A small encoder-decoder audio transcriber, trained from scratch: 10600 steps.
Rows from block 2 of the text decoder, named by matrix and row number. Rows with one number belong to one attention dimension. Each number is 128 + 24 x the weight over its row's rms, rounded and kept within 0 to 255. All counts start at 0. Numbers have three digits each.
# q: attention query (decoder.blocks.2.attn.q.weight, 256x256), inputs 0-63
# k: attention key (decoder.blocks.2.attn.k.weight, 256x256), inputs 0-63
q.229:113120122084134109135131112162143110114182156085103130113159131159173136123143136158141119079150180093134128137074135134105077120119147138157140121138071157114138166143150141138154130107120153
q.230:134139140127116139176093127101125126090144150115133129122117116116094174153128159182171152168144133146126094150143113116127092125123118141143122141135146134135144099110128120139135090101196138
q.231:135097137150129146134131129139156120127110086101130119103135107133132146091188144144133155132106114194130171118129102114115097151134133108169188065133131148139128114105133149116158160118130138
q.232:096085130132128104119086093113121129141127136156144110158131134132149122139168103095136127151126112100138079138107138155118092128165141090130102119151077147125100148129127107126114150132136165
q.233:136107135127136131162122130104135111158123134122169133113152146102100121087104165106170166137119126099154169056132139123143126140144089143099108140156102133102121146151148100163181145140128125
q.234:132137121149141111130142134151139149090120083128134112164166120144166156081126144156104170145135122125077144156126137131128089080139119120136096110104143089115130130144106105121147084132125148
q.235:114128069142097129145093148122162097130135143118142168119084127119161127072130138165158150181079162162170130085115144088137083080098147139136117167140153094163133111103136155132078139077133162
q.236:094169164153111130132146130121139098147148102177125149055092116133166078129122103105182138097132134096144091103132171127118114119122112146156137142150160142126122082150142119092138109125119128
q.237:091111152115134151126157161100169120086094086122153118106145131100110118111209103097153070125147136110159156163130129121072112117145162089124121163112107145114118152124180146164129137116111126
q.238:129086094146158098127103128135138167160156096118115124143112124098134117145139128141132114131099113111150115121112111109098115145110105155114120063151134160136095149098163156115177102140107135
q.239:131101164109163131117140178102095097167119119111125123133143160164132148153085122098079115147119117106158085114137095167101130113139182125125112142132147151130102107115156138118101078154100147
q.240:178142156148095144073127135159109067127164103111121132100138102123127123132137111098121125129153128099137134139153164151124161166137100137147111129088127106095109161078116158108113077147131136
q.241:161155124140145140105118070125163139155142138068111107097121153184105167146115109119138108129157103108150151121151139097117100102155143123128130119151136120159121160162123116135098141146096143
q.242:165110119154126143149155123136128127175110136095097114121127151118134196105140095118112123119139120131116155102119136146094121183120120122101096088142146141144160059125119107149139117147128098
q.243:152110128133121114128182158078115129143117108166109090096090108147167128078161131160167128076116100101160151141130161101126117131091115119123111153073113133156130106155109132132179130115155100
q.244:125067147175102086099144145114109154164124149128104140128114116122116117081108117126151118111150111171151118131104116146161110171145138105117152095159135194160134131106096135153136121124089156
q.245:106166106142136139098160133112137136152118139130164082130135133117143139131148083123120126135106204159096130135122152181119124072167158096114136150082095094073115091092086143120113135119166132
q.246:143154100134112083152143111102076133166092129088074134139128110156118122099114151126167145097102115148132155134167140104120123096093078165098152146101092126102123135186124157153149113149174138
q.247:101133150169053119127096138150138120185142125157123115136162082114108132135106127160149119134154117164087139160111123113169131110112120125104080066138108120105138135102156161112111139154131117
q.248:132167139136110106137115114148110152115140143070149169095126122136131115169136147079165133145153167130137126145130116127151122115156117128136120111161153147136127134133090136138124154140087125
q.249:125133128126142117108117112140102164146149082111108109089092103134096183105124112129147104141107124202170127163123122100114155134121142105138065154139140121144088153119138133115141132121139106
k.229:123157134112116087111146109090121119123109119137171173175111119132112160117121161118150145098123115124147102146117105151112121125109104122167087116116123139159101121085114128132137141102159117
k.230:121161154088158109142153135134157093163147120141117150155110143137139132098130133073072181132115147125123105143133102121122094126120124132155138114097113154135119100156114154128088093140163107
k.231:153137147141093175150172206177137142132139151100161102106097140148122143140062150132104115110163108110083186138113101131125172117074108132138130133113137137145071097144096150131102160150133144
k.232:135096144145115125072144114137126144138091154093080154165100142129132142113137123139148153090094143113126087134128113147127150108164108086083137112172142119138110131107102150135161135138095092
k.233:136127099100109120164147113128092206120130124129143143146117129142137145129136100161120134118128137122149086136116098147123130086120145150132136151161111116122160123064124119100103093161153173
k.234:113172196142146081151133141118108164154138128123127117109107207159143122144087132129129105112172099122105127108133118115161143168155160121149111122082093115117135169125126131070111119194125124
k.235:137167145112111115112118139161161175129159114136109162169139102089097152167160124126119127136144139121155172175122142128137137088083122099124150144135145128138115092138157133129154066122110125
k.236:099092124141104119150150134117140118118124102156114076183140136111109160111096107165173131109163158157125137119121094090081121116111136117144128136095138137127138129132128168107109116103120127
k.237:137134157151140120129135122139120107134093122122175145124123155116107164135147099107102169103131124157143134117094158176124169165104120120118140131097127145127120116101128093115135153143092100
k.238:160205134083105150127109134139112113104138121173129123124134155114095101089177118097148148150125103181126154116129130139112137128127146099095126147125159115118125133137114108129118124133153071
k.239:089158132132135197127122094124160151123163150136092120143147149166162111187165135108141162145077115154118134118150143104153090102114166136125164114138088116170174106145189115179086144132107144
k.240:117150119172140153163135119139110135129088149115116166122133126142063122124139140149111150171132105107131122150075128099111107128150112149150143134122142107097098125108138109102145121122150125
k.241:084130090122143132144111076098098102146124128126177135147103108133143112111100183128154130127135140114133116155087111099139095118151132096077060153138101121146137135126163146121146114145085145
k.242:098125099130170107135115151128147125108120130109174121136072150112148107148107160118162140152157137114103165120107134141106170102134103138097111074128149130163105123117136133116127096166115162
k.243:126146107133124130114158137183121136085147153119123109107124171111141089144112156116118135122136144130148138106126145181129151111160137109136164156121130158120159179117114116145125166131121100
k.244:125152112070115139081163128137159141100153120134125172112131122140106137120125118105151096079097145156156109142122149146121141160152150171133179139134118149093157099146160151126140139127047138
k.245:118122106105152139109135131122157160120094103107133094152118147109158146106115144123137153108123121157111085098092117126165102129110085143162170123125178122153132150135190135153116110133137131
k.246:141159104158112139090161149134103101172130107117105129156141124131132093125116128110139101142128150123132122154132136109109143115131133114123141162109133072135114174153169099131129113115135137
k.247:114129127126136164099111155166119118118122164134176180122141124139132112099132099162134096150129160130139153106109131124103109138129100141137112056133143137107144101120127119159097104106104123
k.248:164127175145115116150093150133146086161145139155117104122122127115110112118102115129155151106149138126138124115099148142126112148143158127134142138118120144100102125098144115127123103115136137
k.249:146140106129078135160115142101119101145138152129093129129136096164127116161142122140177108103152110100126144161111123138136124133110102148129172110109099115105203126197074113145124090174136119