{"dataset": "short read English sentences (LibriTTS-R)", "spec_augment": true, "tokenizer": "word", "encoder_norm": "rmsnorm", "encoder_mlp_ratio": 2, "encoder_layers": 6, "fusion": "prefix", "decoder_activation": "gelu", "decoder_mlp_ratio": 4, "decoder_qk_norm": false, "decoder_parallel_block": false, "decoder_prefix_bidirectional": false, "decoder_tie_embeddings": true, "nesterov": true, "lr_schedule": "wsd"}
Rows from block 2 of the audio encoder of a small encoder-decoder audio transcriber, named by matrix and row number. Rows with one number belong to one neuron. Each number is 200 + 40 x the weight over its row's rms, rounded and kept within 0 to 999. All counts start at 0.
After each neuron's rows are labels from the 100 clips, of 14976, where the neuron reaches its largest size: "strongest on" is what is common among them. Only what is clearly more common there than usual is listed. The data: short read English sentences (LibriTTS-R).
# u: gMLP up (value half) (encoder.blocks.2.mixer.u.weight, 192x192), inputs 128-191
# v: gMLP up (gate half) (encoder.blocks.2.mixer.v.weight, 192x192), inputs 128-191
# out: gMLP down (encoder.blocks.2.mixer.out.weight, 192x192, transposed), outputs 128-191

u.190,167,169,205,190,185,234,214,202,160,215,231,110,188,200,191,160,184,239,142,209,202,210,194,223,170,172,210,221,128,131,221,192,209,170,222,165,184,217,184,89,181,207,185,213,219,193,226,92,271,221,184,125,273,133,194,95,187,197,164,143,180,179,172,261
v.190,255,192,208,165,227,194,204,203,183,170,209,253,170,132,176,287,186,249,241,178,206,197,171,113,132,228,210,210,201,163,211,180,210,166,259,133,140,184,174,215,107,217,198,254,257,306,206,177,235,173,206,202,197,231,146,186,211,185,207,204,169,242,67,200
out.190,201,173,202,227,175,212,215,205,168,148,186,265,239,234,191,218,236,164,168,253,193,171,193,163,188,127,229,247,193,176,180,279,204,102,170,166,187,264,209,160,191,225,187,168,177,190,232,296,208,185,228,98,263,161,210,216,215,218,206,132,157,291,195,232
strongest on: voice: female

u.188,270,166,240,153,214,211,252,258,147,229,227,228,214,170,216,129,178,227,217,202,223,214,182,197,300,184,140,197,218,217,184,188,207,231,228,251,116,243,196,136,200,227,205,240,212,211,205,213,198,172,217,198,171,159,238,246,253,104,218,204,245,169,184,252
v.188,185,146,111,139,185,223,194,225,223,274,182,242,191,190,250,178,178,201,198,176,195,181,166,200,250,161,197,196,219,208,209,209,209,303,205,241,200,200,159,153,204,176,219,243,217,135,212,216,158,171,185,267,181,206,169,204,104,189,125,148,205,256,257,180
out.188,210,197,293,182,242,168,250,197,226,242,145,175,150,109,218,206,240,210,237,190,156,260,261,185,243,220,217,259,220,143,115,148,186,218,146,186,188,126,189,126,219,126,170,175,219,215,249,233,274,209,167,235,225,180,260,198,226,74,185,194,177,234,191,269
strongest on: voice: female

u.136,174,221,185,205,238,254,213,149,225,229,205,272,175,172,138,112,131,249,179,180,176,209,194,178,207,196,177,233,196,205,125,183,190,257,213,203,163,226,187,132,169,180,198,181,217,179,190,159,166,208,219,213,143,205,135,192,173,134,185,195,185,166,243,102
v.136,109,182,197,170,230,223,114,255,201,188,165,188,146,205,100,216,203,239,202,174,198,255,234,195,234,143,195,223,154,186,159,138,177,233,172,188,195,198,118,207,111,175,187,167,219,198,139,195,181,191,177,184,165,234,194,236,150,133,178,119,222,120,252,142
out.136,185,194,186,178,181,276,238,143,307,139,197,266,219,185,169,222,170,240,147,247,221,201,236,141,272,156,230,153,188,239,224,198,195,159,143,154,206,134,212,231,187,175,211,176,214,201,204,242,256,148,210,158,205,211,223,196,199,129,228,155,174,234,198,202
strongest on: the word "said"

u.71,243,219,196,195,159,234,187,190,198,188,228,162,151,170,141,191,181,243,134,178,203,219,180,215,140,153,191,233,183,206,195,116,160,204,225,152,181,238,148,187,119,191,215,216,159,174,230,179,213,234,151,259,202,165,161,197,229,225,215,236,182,202,176,201
v.71,232,293,201,216,205,192,179,168,228,207,235,176,117,213,181,186,247,211,193,128,242,170,213,262,175,192,225,230,173,227,216,167,146,192,227,172,203,205,150,204,187,237,220,164,133,281,200,240,201,255,184,232,216,176,256,242,198,186,157,181,237,182,227,214
out.71,220,165,226,230,103,243,206,222,169,272,227,126,195,184,161,176,232,151,203,181,204,154,155,234,226,202,244,213,208,221,178,154,188,126,266,232,252,245,247,192,274,201,198,137,196,172,212,208,225,238,223,203,182,219,145,231,227,178,239,201,219,206,180,195
strongest on: the word "said"

u.61,160,159,208,222,200,194,187,173,148,114,135,216,115,214,283,213,212,241,141,259,184,209,175,163,209,287,175,218,156,221,151,180,235,116,146,288,253,209,180,276,180,238,202,195,256,262,237,218,136,209,213,243,248,193,208,216,202,149,197,166,189,147,190,184
v.61,238,239,224,210,191,269,221,209,131,224,249,158,245,234,234,205,185,224,190,133,239,153,126,175,205,112,239,243,189,159,195,296,155,242,176,152,160,162,160,207,197,178,205,168,181,195,189,180,159,226,235,134,100,170,151,162,301,287,202,194,175,129,199,197
out.61,166,234,222,219,219,181,177,166,205,183,216,232,230,195,255,191,161,243,192,220,179,190,137,268,261,158,202,181,224,199,218,241,147,209,249,184,193,186,164,193,202,200,148,145,201,180,263,157,126,202,187,137,273,157,221,194,202,189,220,297,206,200,209,195
strongest on: the word "to"

u.125,141,207,176,244,150,258,203,206,249,193,101,173,141,266,220,192,174,217,128,186,207,104,242,183,156,234,208,166,184,179,199,236,209,136,163,151,215,230,150,165,216,163,229,183,160,221,160,230,155,222,226,130,219,257,180,230,214,178,200,217,267,197,154,192
v.125,217,215,202,226,239,171,164,163,244,167,205,239,134,182,171,158,154,190,127,213,136,204,204,198,174,223,147,223,273,239,243,215,117,226,214,150,182,205,212,259,175,256,241,283,220,209,194,207,188,201,190,216,215,244,241,168,212,177,151,250,154,187,208,168
out.125,122,195,196,147,313,256,233,217,225,218,209,261,169,250,151,204,179,218,197,198,266,124,208,233,170,194,181,179,207,212,178,226,231,251,207,210,213,209,122,218,191,174,217,182,251,260,152,292,236,207,223,199,253,163,175,252,190,157,238,154,145,166,242,210
strongest on: voice: female

u.120,233,149,177,213,174,179,204,168,171,226,179,182,224,169,188,95,211,260,231,160,194,198,225,247,280,168,190,173,158,229,180,216,183,235,241,202,184,218,174,182,199,200,171,178,147,250,157,177,262,149,188,193,233,104,178,216,314,109,234,218,204,221,158,169
v.120,158,115,172,232,184,257,206,203,109,204,215,106,179,212,172,158,237,174,178,212,205,189,109,220,172,125,214,206,196,206,207,127,165,202,197,280,238,228,228,226,272,198,185,234,177,140,263,217,208,256,192,210,194,197,155,210,205,314,255,199,170,249,195,165
out.120,154,251,202,195,183,232,210,178,163,182,310,208,273,186,222,199,186,241,170,140,162,216,210,172,192,159,159,254,190,242,177,142,243,200,227,221,213,220,199,151,220,170,240,249,150,184,272,160,231,160,203,171,260,222,242,150,238,230,220,158,247,231,201,189
strongest on: voice: female

u.147,170,148,207,136,214,255,215,161,234,246,130,172,225,153,228,217,227,198,168,143,170,167,215,195,222,182,198,185,237,180,206,167,152,172,215,160,243,209,233,150,165,258,198,238,173,257,231,199,226,239,212,203,218,236,249,183,203,163,182,177,171,128,159,130
v.147,190,187,189,127,150,182,195,250,213,239,164,206,203,162,152,256,130,203,196,194,178,251,186,160,180,157,168,247,155,248,198,207,189,138,276,146,174,211,121,204,248,196,133,179,219,223,230,199,246,141,97,216,193,241,194,170,121,117,146,174,236,120,228,192
out.147,238,175,216,236,213,224,173,234,154,234,182,179,312,261,195,202,214,185,184,215,223,212,255,201,141,196,240,227,227,241,211,295,176,248,251,135,250,275,200,203,177,113,181,164,136,185,255,146,175,90,215,223,182,207,244,196,285,223,194,192,243,199,233,223
strongest on: the word "my"

u.114,159,125,261,215,142,221,196,259,281,115,193,239,241,257,190,189,85,193,202,212,194,167,199,229,200,226,189,198,158,300,226,229,197,240,243,157,187,237,219,193,185,177,236,200,168,271,204,200,159,262,148,277,158,146,159,222,254,123,288,236,157,263,193,135
v.114,183,141,131,198,181,262,191,214,332,222,232,179,196,215,211,189,194,214,206,170,196,210,209,208,200,199,257,241,211,189,218,192,229,274,246,177,204,233,166,135,229,147,161,209,233,151,250,172,193,177,203,243,231,227,171,229,225,160,214,154,108,188,254,175
out.114,226,187,166,146,230,220,274,251,205,231,167,162,229,254,143,208,182,186,214,184,168,272,217,257,195,276,255,171,219,223,174,141,283,261,188,213,191,160,196,259,203,233,246,122,204,170,209,142,135,256,143,183,274,168,192,239,193,177,203,145,219,218,215,176
strongest on: voice: male